A small encoder-decoder audio transcriber, trained from scratch.
Model: 26.2M parameters, log mel input, encoder arch wavenet, encoder norm batchnorm, encoder depths [16], decoder width 384, decoder norm layernorm, decoder activation gelu.
Training: soap at rate 0.0018, 3200 steps.
Data: trained on short read English sentences (LibriTTS-R), 26041 training examples, 7.9 epochs.
Rows from block 5 of the text decoder, named by matrix and row number. Rows with one number belong to one neuron. Each number is 128 + 24 x the weight over its row's rms, rounded and kept within 0 to 255. All counts start at 0. Numbers have three digits each. After the name is the row's rms in percent of the matrix's.
# fc1: MLP up (decoder.blocks.5.mlp.fc1.weight, 1152x384), inputs 256-383
# fc2: MLP down (decoder.blocks.5.mlp.fc2.weight, 384x1152, transposed), outputs 256-383
fc1.285 085:155083138186108129112114054155132133119099154127116129139123151095163151130150127101159165147160125135113139124114091134101102048096085122136155106118122125147113120114112102119109148131116115139180140137158160128113140163150098157104085106124150163107190091089156112153163123163089128100128116135151113155126126120155119112122117118126131136146133157157110147121150147145113122074106
fc2.285 088:123104126146108155124113075245128129143058157150118135148156116124131137116138126125149145112149137118131113142129142129094129122104105157162131131106122130160138108079135122132122116136116117126122123141135127152131147113119146150085115110133137142102136000149150099124125135119112109123112125121134130136136107120120122138137138101111109132128116142135146119131119108124120112110135
fc1.286 099:138106112101116143131141129133114145119126086121169140129166129137096127118135142127118152144147126094182142136148133175141086106174149167119126100089115134107114156135097154136121115155115169069109127150125108117140135099166103093152112132130118091095131148133124122185118150100147127148135092122117126115124105109130133073159136106110149112123140138154140102145139120135155112118162
fc2.286 102:115146201150105089159108101094100134136139107100110133191099145112133102123129123146117130111150147132099137165132165127112115145089105093153132124165105133132116109088177152102119102118150146154135109133128164101112105092167127091129131154160135108127106132110140135196128121099152171162132113132119104135126146134148173154143132182163136103099114115126141088083122130121130141117089
fc1.287 091:152131126105096136090143079126074131105098124125150090148141091088135102107145107139119142149138141101114161098113110120144129104130131084132116095165154136156178178111128109151084142152140139141143140201166132069128144081106108111099143095125148105121131126152097138137136132137131132098116142130139097141130155108131121113093143149147078063129132130176147122129062164091149135128124
fc2.287 094:132106109118130122150127109100140168112136112172128135105152158145129105138157164157142138121134148164132126107128144147127166126107107107142133139097125070130138114117099128126152125103122155153180094073153079138091133168145091141112124134182167112186130137078149145130119071116127154130121145096124138149125148138115144133126083110115133169195098161157118121159140135123094119145092
fc1.288 105:100173111128119146102107119115118101125105142124162102165080120105100182137166100144161128160121129110084171166127133121123118143115126117179169131105125115122149131119115123114147126142130104124116152060132148128156136089097119118121100114116149140109109147119152123148128145113136142135088139123155155096148103114158147156185086073138099150105101123105123151132129107152098131124135
fc2.288 105:107125135123112131183159120116144100085139135124139102089135150088106122109137146112106122117113109147131157126080182155167109194136181117095150143099108110147143120131126141149140111117133113132123157143131121107131102153109076117124121101134128168099089109112116202108125165094114127134083110157182214159128159117151104119110138181171126121108133123136117117102123126106091113145163
fc1.289 080:152098126122104133129113078114149102141135120131169102112097170091120088150163151170137179173152139130136145144131136119081078113105128119171143110101133140161108150123140054149142115135097140143153149158143112157125150153162087114141080092082120137092121179101118086140133169132108119122144117107169114132095111162132121129128133129137114094121100102169139133160164098089107129101103
fc2.289 083:121104095131103122123096071056129118148153132114131136109103124109103131156143150165133137147157087139167088146162136106096135109132128108163126120124182097167123128095127113157097125126097116153160144143096121111101156134099102106124107132103126159123105255134119128113113154139130147136110085130120119144150108123102106166141148118145104145158092106162102114136099114083115101132124
fc1.290 104:123145128128140131127126116149115150115121140155072103132115162104146125151169119162137132145138138104178118130128160148105115126168117128179186102113100095131108100135149099090119133130094160171155105110108124138118090133093117161146125124142146097134073132133157107132121120135138127162135140112110145105144117157173159119104087145134101157153111102096125134120138132072069123131078
fc2.290 100:124123141162128182181133124116152124126153173137131116133139182127115125128127124122158161097104129157106127119114099098147124167090090139118128096142162120111129164140138129133106134142132113135108119125132140130151130106128116137175119110148143145122151153116129134104129149112102108107121146106127110092151141152110128135147140091116085089103127119098168134138109114127125063099145
fc1.291 104:162176107087171063110097125140073117139112126144127128148130149133113102116144131124121167099140189145116144109112145165103156158095122126143162102130148079134116146083138176119128090182126114150135110107130178121121121113120135141114107149162118141106133136103143119135107109097095139101087121102164168129146107104144162124132112137161106119136115128136136188159124158137112114157138
fc2.291 108:124106171158131157143116114106124107138111145153108155149083163126108139133124146120110100128142078099139130153161125122154083140086130115095128120114124145132169125118147130097076117130157096081131153143116148145102155140162150081131139115095103137106123168107125147131173147139151133151132120087164144109134135156121096162131109071135147096149115116119111098122100126158102159098114
fc1.292 081:129116117137081119117109106102093112105123105141132112118115156140126100149152122186115136133112168124141130138095117110094100105137104125141162144106168176139108139134162059089102136138115131110132154125124102123125175117146133127137076139089105111112168152126124100147108160166112131101119123116135131181187118137149171136153156092105136089178092138135130135178204091114138127131152
fc2.292 078:150110108160090133132112070104100121114163134130083149127144119149109149121164129157105141147176103132129119157140135127098155087153093139130122157146184117126140120104130119142093149124138158139145151123112122128079145127105132160086129137149132113119109207153134153161105175108111109157120100100120110126150116155124119121124147112134118148182070098132122142112120146122098137150139
fc1.293 103:145112111116111125110133090128131157095088113133131129155111100130119059135124111129159155125162133105143127095107155132154151113106124079099099094173123163132120148101129128132089145147137117130132130145152177091134173124092143117134125164158099096140139127114087103124095122166128133098142152159176134110103120112125146129120164167146100114104128107151112139124097175122139100102110
fc2.293 100:150168148150169146133171119136141162120121142114128158103117178102157147150136157098140095132128137162112138129123112153153123147148106125123118084129125134152199163077135141126111087097110125106128115068147150144105109135128120102120134146135140123149104084112138148134136099087099161153099137158172112150147136095118181129163111160146087147163128154110100124122125146160120086095108
fc1.294 090:111096146141099125132141091160123144132099130153114153133130120085118132137156151096181129099166168164173129115087141120104130117118127094115144144091093104124132107087098077129136118142150096108168093174157124150111130163079122139140140093108130140070155122095161123122166165135116108173166102137177102146154154140135150134139134159119134096150141147100172148120098141162132138097111
fc2.294 087:133080123138115147116108080237132108135050144149121118111154159154147136114109108129155133138147115132130141148130128129134131108134115155153142150117115134146123120077107129151123085142124090139148127134121122131132140128116129139091144091123159134098151000168132106148135151109134109139114118138132132151124101139141123114136145103129102141097113128126153128109095136128119144092127
fc1.295 104:107112161117136160104112108175115136157124128155143106158130116118174120115152098137121140143105161151141137093132106118144127103108154116095131081155115121182133140048155165081108129141088135152156151161146148128156172154131127129124107118133122104144139120114079114138099143178107151121111113149173116130153115129127130130110113130106148120128123133145156138131131106139130144123147
fc2.295 103:148118137131117128122129050160159091112159147107126144122146111115089166122146128101152136129128100123142125096136120163092134105081109106146066130141159135108133084138141103176095159162152169105185152095171110094121148157130147115092121122188210124114133125137119117156141151123111122139118120101133126107142068145106086144145178122092134177088104126123114111109128123132144116160125
fc1.296 090:153130063131067107156132121101111199157100160098067141169137136148131143158143123171178125132125110127115095126124155105122136158134147125101121080092127124104114108115116102107079150104122111120122104121125112177121097135085127131182128156159138133141113133108142098138139125153121147123142145117087089121123094153144123106121152158152155141107175132068100140147101133130145119095065
fc2.296 094:164140121088139155153165120122115144145126125138106175119106151087159082134123131111138114154118128142138131129114111090170118097110126085090134142120144121107123134145107123169166134158116165142137110186126153079174140129104106127148150119166095171117142115119133140130112162127132110148130133104098122100136086151163114120079135088139131079143158122106121069113194100141083099176105
fc1.297 109:127102116134137136122105070139158109132102154105124103114120140126148181124148119152151112138172157146143118118128124104140116113163140133149126145091154096114110092126159092150146098110126132143138134142121095157124126128137096152108119093109178108165108162137142105135137152148119151156161106155132129142109156153130134109123096100123138148143111104112159154103119161062120154163132
fc2.297 102:092100138134082150106158167106126146141113155120103152128139153129094127094114101114121121129084178170119097131162114137136144141113108125152169102119160068128175098116091175148115134115130154120116081136125119139110118152111096131125105134129102106117117169098142127147131121128088115108167108125133103095097150154145130134125116135141104149119119146102142142153138083147151117120145
fc1.298 097:150120113118108144164121122156110194119135139102125123195119128118154126172142124134089112148144174107119134110158139122113113112154175126093156122185120121137172139085057135118108122151139103091107116136135152146097102135116134158089087132143108111128090126150062147093138147154151093121155142132119093092113152128076132093110093115108087109142125116112142164103075159121125130077108
fc2.298 103:122150140119123112122131104073113129126112093128155150067072145093065141149118137143142156087087108113106102115095135151109153133113113108178074161079179130113117130160112168112116090120083127138145113121135100157161129135147143132094160140130121140143148168094127132116142118128115126129094115133104121145106124140189134123160126141118132157142129125112182081127144156111125117081121
fc1.299 095:136160199145179127136108089117126149092092132107100145087143150112134122132147106164150165141137135121152126154103113125164093112155146140137113098084097111138121166105099171117102151150166121118106148159077154131099184136132106139105115085138085135128136098116101112129156137127094121113166176148137117143136110108131114127178126124101097109113069104150167077145100135069126103135129
fc2.299 094:130124141116127101098142131116141119094122101119102125166117121173157163165107155143124162134119129109129155137153154152140097132081140105137123166093104125122126148095105111127102127174185132163090159157098163134154114120160131124141133195139129124163123093111113188190179155129139160127154104114153113148130116102151174120127145168121124129102128148155134161082168162102136112129123
fc1.300 097:136120113151089144119073088118102125134127180123176150120146123129124138121135098121101132117099123126127170178134129126133134128135151123150165165098138121117157105099143136167160123132104125123123129150160124179103122116090124122145084162094125123100107134119119135089091168126129174150101143081118124114115104148113118143160082146116088156127119132184142104131117084138098148122153
fc2.300 095:145148130148103147111138128182137085115095148154109145118134131113142132133167135125139153107099105144121120131089130112140113110087141171112128141122153121162162153146148130129128149138148145130118129069138116133097139112155108162150168101067141123153128117168111131116146188108099112095101145141117178152101159082096167126142116077149169082093119113096145125082115134097125137139155
fc1.301 104:136143100103105159145123093164147101122115181125143162107142150110119112113125131126107131097111132130128157144153136121103112105114095093126210136119143123116128130097125145126156148096111167090156136138124136093099131133146109142166145141100168154162072170098108174076115173162115171128131123116171129100171142172113163164124152124140133151117169138126147094122146100129152160135076
fc2.301 105:122148131121141123129124055119168156125166123126110150102130127139128126146145152124098137111108124193128157091117140127137173117125130107124144096146113127171134066122154120169117115139099114164142181090157092169084135128104177112152130127084136094123131161179105100152142130126129144138119078121095118157165159128095150119124105088105157129126147153134125127144136144151116123140151
fc1.302 107:086130120138123090121137128134126109152103140117133143140157119111122140170126085159060104122041155097152124143108124118110135135111075126160150121155140115102135139091126112098186156136129143088123157155113108138075108124129098083186141158089143134131128174123128154124089141128132149104106118133133138129148121133097168139123106131116134169178159114133161109097168111142180086146162
fc2.302 106:161106163145110149122125093145093137156150108115086121122131089111133129116138129119069129118126165106164144150134111111155141081146110093158120132149118136099131141094119078154141108117130129143147121118109098170136168113093081113100123105168143109118107149157152119179159133145115125106112117102088143140117128138118145179161122121143081124172094145130097142165107094087129127177110
fc1.303 099:141173131129130151107109129122120095118078165097138132128116110099122089166122087122116117093122114091177152123098115119080138145119131104124128145147095129140105101116113096091158119151140162136152107145123124120160133116096106102150145122139108142116120139178182089140104122137145122112154123172159128120165156135135114147098142111128123132176118056136122130117119078136114123094129
fc2.303 097:108126136109095144168170129139106123097190130120141144098149111126120123122128119123121120094137140174135110151180135093163154113090119171149128150153127121144117144108165144165088170112093110112130133071124128129133130130168149128129108147160087087118125061137085122153117113087100155155153155102160129153123122105134157103120130144104099120088133122106114115121084125134160098142088
fc1.304 098:076115128122111103152089134146075146101123112114140101153141151102133130145113169125137125128159103098145118167102120158152145147128119127110157135141076146119131065139083118145090049096089103129106110125106087172117130162181113071125141119121098112111130147129156107128157136121134146129095101120077166111133129112154138105148103076132103143126142129166101129166172130093148087097133
fc2.304 098:148163135131072139146110135128169104123092126130106105153131122143122104127162095101119103102076162127073155102099151104140150129094102095104099091145047117140124107070148155114135170113084183151123132166120153108153110137109102134120093129151091091157075152128153130101115108129128122154158147107098109156129103137102150142124132154148154122114103123117130161137113119138112123092129
fc1.305 100:113153159114148095126160100144143146106136134085146132155128150131153150184139159144115127146143138143117128103129158119121113103159095135096170158094134119104116169094108139113140050155105105091149105147126106134109110112145121102155127119103123122097129158133140155134147097114135150158103069106147137120151089084163105134102108115132119141118133105128143130121123117133147145110114
fc2.305 102:137112144120124135129109167100140116140162098097116105150105096113135106113134100124120043101155139105105129183091118098139171122078135129159127110149111117121132111133068138130138160089104150101119128096161143113136107129171104148103129133135124134096120156115154135154166111148112127151149123136138102129157110156135147162140146163146127129086134091119142088111094107171136127124073
fc1.306 105:160103128112128160110137126153150158108105156079161116166111145122105147130148125182123100164171124172134122152154150074141122128142122121094136138145147156128140133100118160130131128149132111130158149150107118137080121094085103125083102117124162122130141135133123133121110159127139151151070141074121104124118100098112160126130131107117143104143158138145127154104122161128108101118150
fc2.306 104:113080122135159136143136096156135151107091104140145118148128135156164142186128104158131128129149129145141170137125132148145167154132105158093141126128142119136100126158111099106134136131106119129153143105139103144168093139121139136117150085190101130172121122155101127123109097164094138137110143125083109148151150173136104061122142098125132114133165159091122123158092139169104128118080
fc1.307 101:144134125129134103129092130086140096145083123118077134112109110144130120119124086121117119123133125119096106120113098119180103137140147126129117130166084103131143124095135194097159143153118133166164159157094161103115172154119168159111148091152157135126136117097150070088125172116136155135145122157097129195092131106136144134118157103110131087124118103115114120107113139099152119130043
fc2.307 108:115134086122128121146121112174131124124120157112127168159106120110129144172146182166097141147136120126162128126151128193118139122089134121073143140128125143152137159109160097144094123072142115101091135128126160090113104113098141139104157160105133103181155118124117179141124161100120147102195154142175116134093135132137143097094139107130131172157172175137144138109132132131136132151114
fc1.308 101:166140116147139103091122118107135094087084130130125085120147135143118147145153080160128118126129138114111151171106130116140075130174158118166121106118091118091109148112122171174127134138124100133154115150142116153104187134134129124114088140117102126126126125134129125142119120109104122153130143137095095125137077119127149175136162107157111109086082095161129111170137114150097123108135
fc2.308 101:109146106144142093134148115076140141120159133130144165150135123144103088142134135112132130120146110102172159136207136091128145095132139091104149126101099128133149173125135117103126118138161152124140148146138128128124116111137152126159111130159121093136095103084166146119173152117107162098138130136134113152106132092108096111100142125140106138168182132099143138113135142121123133133126
fc1.309 098:083113067148114092114135133146144049122096125119132113131168142131113114113136123085149128115140141099134142134128127135093149108063113134145128122154113120149128129064173133157108155160116145115160101136153156130111135102157176104106097146164119115112103140113150140160147148130071107153126139123140152113133098138106127113144164107111150093123131122117151142101142160135102134097109
fc2.309 104:103138110145146152143096119173163103153095122127112133095137109137106151111120181097160070145124162120109139161161133092101110105123112142164103132159103084141136151133102086169118073090114108169143141129146107157123122170120096131118121095101109157111139061130152108125126111136103138127136135160122146175140121138153145111112131162137113161094147136107119089155111117113156124108093
fc1.310 079:130087137168115147148108109106148106129137117143141131126082166081112109181152127186137168159127121152145143147130123106086098116115127103148106117084144114164125145124104096152159143121124137133150145152167108136136167155166127140140088106066110119124120173105116093092126170130118102123142098133130085155129087201147103132129150147101098109155104078161142101182176098082127139109093
fc2.310 082:129098121144122125126101086064136134158141139127116155129098122106117159160151124164126128149155104143182101143166140114097157106137142113148128129121174119156117142090142128134114144129106125133164143170094102119097152115103109118119103140099130149128109255129124144109110137160124170122109071138133124144144112155113112159126155125132109150144077119188106118133132120082148100124129
fc1.311 080:140106113139090139127091125098132103154144126108154105144125159111120109162164144163121188151156147141153151148121133130098095114099122126137138102112142141145097134095132079101100124151110117149163109146155103141132165152162119120156107114080141119101143159082095097150101174157118120101165118126145115126180093133156149147154159092095111097131082122156111119159169114127131130128104
fc2.311 073:125104096144095126138090075068095120147141161117094131119106123139106120147155138161128146141158121163140087156133122113079154104130127145161122128116184131139125123098141121150120115162109114137173117158129115112102161135101119143119102137121140146113097242139135117131097180119107119125129074110104120126161107135088099149136138137147098143165080083126123115129140118130127100137129
fc1.312 105:098140110141110128130146139125142127118093151122087120091130143111100157092143159144112123147104138092130145108066112111138119169140170122143152137120092126115108126133130148111136156098109125129123113099153134113106150101121144116152133162161200111144119153126149149162126153107119170117133098137077127148151116138151130139139183165127105131132151111103116116136099158138139094105056
fc2.312 104:161129119118150110095153155136144131127123159161148062096090164120139125138123157140086148135106122101125106145107132123114072142153155101178127103168102147103125120165135128126139159103120188113113182086147115158116132152107157134195129168092126161145114146144079117095146137141085069114152125102112108138142131138088113116150132153133131138103133092131089111140129164120139115149124
fc1.313 095:089160110137098111118102126136079110095134120136139147093137122127152116156136141148141140155115137095088168123106086154150147136129122136146196145129135138117134109088148108093150131071091144128139119141135107110119145127160114107129131093144104096160165159131129109097118156149083107120156113146108125152126146161115138110149126151080120118172125115148123125116094110120147143109095
fc2.313 097:130107140091116127119089094110123124129108130136144121137096083092144120092088119138131123134132125128160107144156116105135179102122113118128118126161126116173128125095136135150097112098129154133130146116113086123081157128147082130095105117127109101128160139116159100118133145132156133143130073093113141121128138162149139179128143145133118152160086138146113149132118135122092155119127
fc1.314 108:158149117085133163165158143117124125125105103097130136126129155157115139117090152133139143158136096117122134189143149132116106165120134128118153122159134126115137140097120088094153137143130135132166093121180131139135092119139153151146078139105133112132118151103139131139121133141130108105103159111110126115113149117122134118134143124147141124125054154114097134116131092114119134106096
fc2.314 105:091079144108151152106132130159162122152161135140128078106126148109133148124134162155142164087100105128143113145137175067126112124153078101124108146121146134126143175151114128176142092139125076160172133147127091145120111088122134089084131113136117138093096146158136114104126127089139128176141131173140148115132115144127095138125126155129099101117161163126159095129102140153126086156128
fc1.315 093:098168133120114154123114113146116112141149127134097152129131148130117175146127118090111148168154142110105099157162112131161142129098109113094099125122157108142134181146109113101114145139160123116147123099125097196135154146145103124184099118147032102124136158092189129125108117199112088147120107149161122118130108145112128150131128157069114107109124113122168104139103118104079181126128
fc2.315 082:130108061161163093107162174141134112177137132174118153160120115148158172129124122092132109126140118136110105149122107102097149129124116135077135150145126139121149150096109129183132143159115112141105150135152119147120160066109132110128133097149063117144138168114118151094116124120175132148097112163102136152128162159133138174105118159125112101134129147122123130177152132139145107132148
fc1.316 100:110124139141110151165135146144100155162096204138105135169135175077136103148128139134102158190137136109127106179129147116087132138136158110164163112091104101097131102096142121131145127135150154138167147101127123151109152113079097167115099137123149124106142151122136122112117144122110145113106146160170154140112159160141158159116131140135130134130125130125117127097134139113075103134107
fc2.316 106:162151147090080145145092144126133103080114072101152196157123105147126122097129144128152160097123116156124155098142090150123134156159094126096131159146130127138157155157107144100123147119127122096095097131134128112100125133129135131158172109102142164128129124137192127168141115108133114103131173111101133146136105138104145113101139153110176125127119148098113106132145096162154140110117
fc1.317 107:127112149151122152117090108131088151139122164112143097131129144148131154141139126150129115131147156134136128114132212103139111134137117085124101085130110138099137103120171136124139167137104137156096128153105101142091108065094110154163112136116150101123113138130165084090128153097092154163115148144151133125146132113128138146100068129159130147140102115111103172142108174127111144156148
fc2.317 103:073108123142081134121141142100157115100098132090094133092100126125105160122130096115146157118162171129124122144176122138120123115153139151126144138103153091116157163097119134155130148093122107111141118121131139106132141179091088128128170110145166152114124180122156199128126134114136101098111106164115179124167104086134126091122115160065100113108132135098172097158099115125122106128118
fc1.318 107:177117131059085134116147130111086081147120107128076170096128142082124115108091173177107104133165113078145142127138137138131091177161128135137142137138135137137089136161127120125148126130118155158128099130165121139119115152104108146107117102144101113109141149127167098103127135161148113156090160161136132146102134103141118143089142132118139114114090114111111126112133092111113133071135
fc2.318 108:145157130141109114119109085119146139096139132097165102153148124152126114165143092129119151161136133108073075120096134123116106149095124115143115122157128136135105094122125146199096158141114102132121166093109176113125170151156136137160118154112126141123072141120117149152102084133137164134152149159126124183117093138137158130137110110088141054112146104147134119127115120129143145144137
fc1.319 104:202120143148092165149119138133125162125118095146158140160135138113175104134098113156102151115092106113083117139131155119113123150114123126091188097108140136138096109104172106124174114145134166154128103120149148134155179107080136154118112131122117127117116157132118105073110159144163138173126172107152112134071170146154092108136110128128151142144111122104143156113129139113156084106168
fc2.319 103:106115110111130137165110134115133132104097125092062193080090140179105136137177123126142116116109153137169073121147120140112119081122085128064130190116147113113164163130128087130136088124121118092132115115188100123113089098150115098108120137156150177145091106128137151131175133091167128131170153119121132153141097167129140127138139143145111137137131151142147124119112090111130168142104
fc1.320 103:131137092141115144131105117113137117152095095170126094124104132148090122143079118128123146097101113176150147123111114133103146132115092157135097145148159160085118162127143132130174167139130088161106158088156112133127116130113140133140105124118115116098127146153100148102095059140120125158120161126119113167178129106121165134122176123159108119132140089134142118123117163120160150081110
fc2.320 094:120109132142128130107134131158133143096176127112173123141114107120108129141125124119122121131117130079180108146141130096102154087074146159106144146136115121109151091157123196122130136142135146150121135152122125136151137126190149124137127180134136148087105159152139162134136147131124085118187096116141119146138092113109117090125131124128092174104140136153092158133146112109089145140126
fc1.321 103:154132143075126093096110114116114091162129177154131131141141087140108178157143107109133116143148103135147182108123133115099114151118096132151126162125080167113137094168125097104124090139122112131091100124116108121117160129137085163117137101132105131143133138111122140135153107120146155123112134139174129114108089140119121123108189117144150092101089149098114139099110142135090122105113
fc2.321 107:147128144133102179074096163138087155084090110110132152140138142106092135148128132151135111136161118166136136130170128129175121172157122128137125134109073134158075119110125141106108126116118173141126130122115134135067139140113105141093110132115154155136133125134138116097145129174086132141139110132148156130148139092121097104141107093141114158120141149153131194125113119168168105109153
fc1.322 103:159140146120134144133088108160121167158131129106115155141113089125164126114133141121152132134138127087115128151148085096164144134158109133148122126102074105131137090096106110160087131150109120095122162101184188144109109135155091159152143113142128124133137154133095138115101158155125142079115172103147131156121113145118092123131093120185104108103082149122129130117131134184115085151137
fc2.322 105:160110141137092155166095066128138125098103095131127114139123129176112129136153102136144114160105120145122150144111120130152138125096103102126139143111154128097145142166135143159153156133117148091146148150133090091137104153085097164122069136117129126114159162097186112110147148071153109110139107096081119149118164119128175149147110148123147123132169127133116107092128148134103173120120
fc1.323 103:105162154094122112121128097125099153148125116138151119183123120129114115095157080173098128107115087091163119143146119101081148156123134168164166084108047147101137175089154133125106064130124100132132137117144117201103120151146109085119162156136121103152133149175088116118135128138135114125122155132134109141148076132124131156123093122151112102107108102145123164131142118131150153107133
fc2.323 108:125140118160117156157117152152111130178135156103090125138160157141132116118120122127113129107124101173173125115136211116103114113171151114095159129123130136106170138133170120111167165112141124106118169117119099122116124120084130149114134093096119114122108136117085102143126113146148118122130114077107113189137145144113127146148111136163140157096093093160133159104117079132151119128148
fc1.324 100:132143142153087161138112118155125146146119151110123115160139141098162139117112112121149085131170153166105122072123150124170123117156142160131117162136140115109106121092131137163118131139082131099167086125124125156122124166147169148145088069172125106139068129144135142120097171143095161109094144099138114107109112127135092146063090147160161129123155124116116150130139198124144142162115
fc2.324 098:128129138144141167131101155101153136107142109120132105114140122130148127111110111144134139148134117130135115195125141140142152130136052147125141134106144093116130161130087110161135133142111138106143130107144133147133154130116131136107137094113106147096145151103162164122180131122116096145157142154099152160156153148173127127103130174159130102135172116120113123125130102151107139153112
fc1.325 091:134122101124137140121090101103107107154118128098151099180119190176111117084113106191144100132112152143079122094103133075128111125099108153170131134123157147133106158108122142093121127113137082122164103103125111125057112124116109141133161160102126119122130146093086119145116120105101143158170151115129123131121110149122102124122148140120116124103123161105151114168143151143176106114046
fc2.325 096:121087098127143116120163162101121153140131153116132115152134151089120087186132130148134136102124134110104118166115072143131127107123126122150129123135142152083145118165077093116140131146133140132157088123133168144131154147105154047128161163139142122145123138096078155116115064120104123147144152159139145127144111129162140098146099155133151099160131134104121106141176158137093163133135
fc1.326 106:094136090142100140133129137137136102115120116109161143128143132103107104130126088172127133111113117122077116105129099120145151154150143150179112105135112144157132107090174133144154121113093149136124122139146137080117173144163124103147108138122109142160155135109103106178087090082164188109178166124117154121127125090098141131140148128108154145116088114124129095100137118155121128131149
fc2.326 104:158121134122138145130108153143113102103168107146152118116150137179130117130151080142118120153153123135148149101115151123165145127161156151128153115104113119096126112133141124108178133099122137123085156152091087143150091087188132148092157112108129110156124143151120111084124194149110099127100095138103137119110147134137143131142132091121098111119169114163146174187082150132156123123118
fc1.327 091:145100161128095099101082118108103086139127116130149108143125152110136117124163111146153152120104163149145130137143084126089110122126146122157142141118154152147077148132143088133130151127105118138128144101135097116092166150140140110114079140084112161099121134124134092104117148144086132108121085143141142120149165149138136141130169114121136074133149153110153087118200109123134111107124
fc2.327 088:154098135128135121147129069115106126145167157129094121141147143112109145149137123134157114147196143131156094131129110120104120074134128168138119151128163121101149147127139116152099116167142153160178118100151121122091146091115143130098114113136123126094130125135146117176114141103136105132105112107102141112148107107109101119137160124102118103175114142136118156120124127138132141118113
fc1.328 107:113129130121114098140124163074117142135129123143113096144160088136133118120153114162105118133121120100114179155115112146138124131124136130125154147130112067111143124125138143111144123150122156092130103163159099113135155149129163133143104157134149129134134114101134146105106118110126180138115114089125110149136133117143137118142166123160125142106112141148088120136127134129162119098131
fc2.328 105:117181148156120165115122135116107135140157107084155167131100092131148108164134129091130134110153113166114121157100131161118115146184151119145082125131180163160096144097148125165120145089140130124133136100141160099158147136089171125122094105119128160157129149139110155125121109152110110093125140156152131165113092137133152107104123120133165144105150132109123110145123164154152105148104
fc1.329 100:119086145125130119132172127155118054110135127092114135135121128114147114159122138117117168106095083131115122097125159132143125134135162128155126131128124124137123170096127135148158137135165116161095127121140133137110135085104177066162122123172123171137126143087115118130158113104120138141133143090161111148134092090142100105112121065116094153156112108162146150138161115111114151108095
fc2.329 103:130108158144105118053128147123112163109115170159149068116088087135096127102125119084120121107089124078119141123165139092107152131156119117156133098167141114111134105184132086137124104120164124122105101173147101170120144153117112135142098077138152134138109159114102116102080156115139116131163148148112159123153164163119107122137120117115155143117114104181166137180102149129127125128142
fc1.330 094:191103120111102109151074096064123126111106130123176113141108119114081077169113107109133130104110146150133083133112116124156138106112171105129138115158090123135104141127134088121148110137099158152114160119153146120132110120108122147112148160118144128112133103146129111163139122135125142091120100115120168129095142138097131147113168129168121144145115139144105116144093103127126108163090
fc2.330 098:145155149132161122157076124140099114141155133141151128130114151141129093127135150099130121063129161114133167085160077170177111122121131078160103098110162117115116153146113150101111103140176107143103101109097117153138091141122158109129177117157130166131129109101118114124139086098150115166141093146140149107129088104129157143103124118152129075184132140115093139133138172181086105101122
fc1.331 106:152100147133123110098148101124077122133126133098160099107151116119153141150115117162115155078147125119106138128127162130118115116159115087170136150118135096134159100136118080143102095131134107112147143129137122145135157139136140112118134104138109118136144110111092111102144125137109213106151153123135107128096160120111114122148124144137075099137075119138110092156139162112164139144141
fc2.331 095:097117151106091175151120147102114112129127133103118144134121149140132119120168161130165127160156114151112135153129095149129172125115081150167121154081146144113157135121128139134106158079118165137118170107142103115137146147066125140165091133092157121121101166128119143105143120078103124146115143124116118153132112094126140099172098146095130146145154109122137144120149126122103156106101
fc1.332 103:129102150121131106137111132098073148154108079129114176119153141133139118070110132138137110092073155144158097092074132156146154132090102121139164103129121112124120125143113119139061120116118116094124148116119113116091138152096135157098184135104167128200148132128109105130102106121085165149120125113126108093141122100159142105141126146111153127157088107161145145121137146135161114111100
fc2.332 107:110158134111087138130161125150116140156152153133126109158134191100077091142165145146136144081136129147122162140109127116127104092149117157088068091140165114091151112149122126107148131103148112145109098143085147153129139108174135109142126071136149124101116113123055139132136130138145129149150114138111178106119114170105136126111146107103115131136118150164063097150157114133125126130119
fc1.333 100:135170153111120147142114109124121108163093156170131138143116130122120127093131109103169143138134154156090139146169094150127116144177144118141133148117123120124115171090154096105132098110101149141122109137108121132127165131132103131110087110099119130126163141095124198108132137180136164135100138128177116129136108141153171174104112155076130097130136100153149128141146093143114139158150
fc2.333 097:131103144154143096142098071115122103146125089114120099111139096131091079095141139139124104103127132115097087139137156151132144112105129126192107137128098093105123117127147110151146108112091097163135159134115140101103136145103135141146098124161165107128112135142125067150120159132106100117140153071131165092124131126131131139143125109122163144134109158130097138168128108119122145122139
fc1.334 101:132142102118095113095103122158141144116118129120140140133112175161104096183142124161124119100113135127131112097124123120105165126105151108105105126104093131121135135102105140098125129110107162126118118142120142181111136125096108141133083138091174106139074157128124096140104128098138125166143144114112126125116084130104137117126136111127106085093189134131144121123113136155154134085109
fc2.334 104:154158111162149103135141128111107154134156120069171147136128130093113083148130114108169160079098133114058122159088138155106145146126133122140079137124166120101140108179113134148092108125117107140130114148111114157170124171099100150116184164157145145134155143141100113160132081098163160146095136174105143148092134111133182102136120129166144096140111119095136123141115123099123147131124
fc1.335 099:135080136095145101144124080161084090159094108104149123116107085128066141100192116102137142092131156140090108166097124140146123157137130129144106162113148142130125149096157162093121142132094136091119135100094142143110162141110128152155107162105133128111109129147127134117129158144159188147164146134138110102141109103128133159162145130124115140100104116159122127123107130136129148077096
fc2.335 093:151144095124140111148118162156110118104108128177123205088153170128163125143174170174083100145117124138161146114153119095139119145167160124118136123095123108112111127118143125141142108093099145093136119147112101149164155087168125134132143105147145144169127094171140164169121126125121130123093166098148141137140140142140153071114178152156119167143155136136111140131122158132116121117113
fc1.336 106:113127131103126131152104134127129125126113156103124133154158123144125097115115085155111142122185072132099111148140160147140156116154147129106154116105092110125171131144128123131095124146129138118105157172122191136140132141132145128152145110078136125137117132114114092098096114117109157103123127117135171122100139112140129095155114155130104107152131124145104123117119104138139131142154
fc2.336 102:123107132152117152088132105196160140128116145094107133127136105102126105160100139164119141114114135156132125096140081103153151182128094105152131116150144126131094167152099115111151136094124148106139102151146121141068151146108112126143125151163146133146126101165140131138131126131119138096159126087111084131149143122127098163088131105073163111099130078115151127127126140128138116101115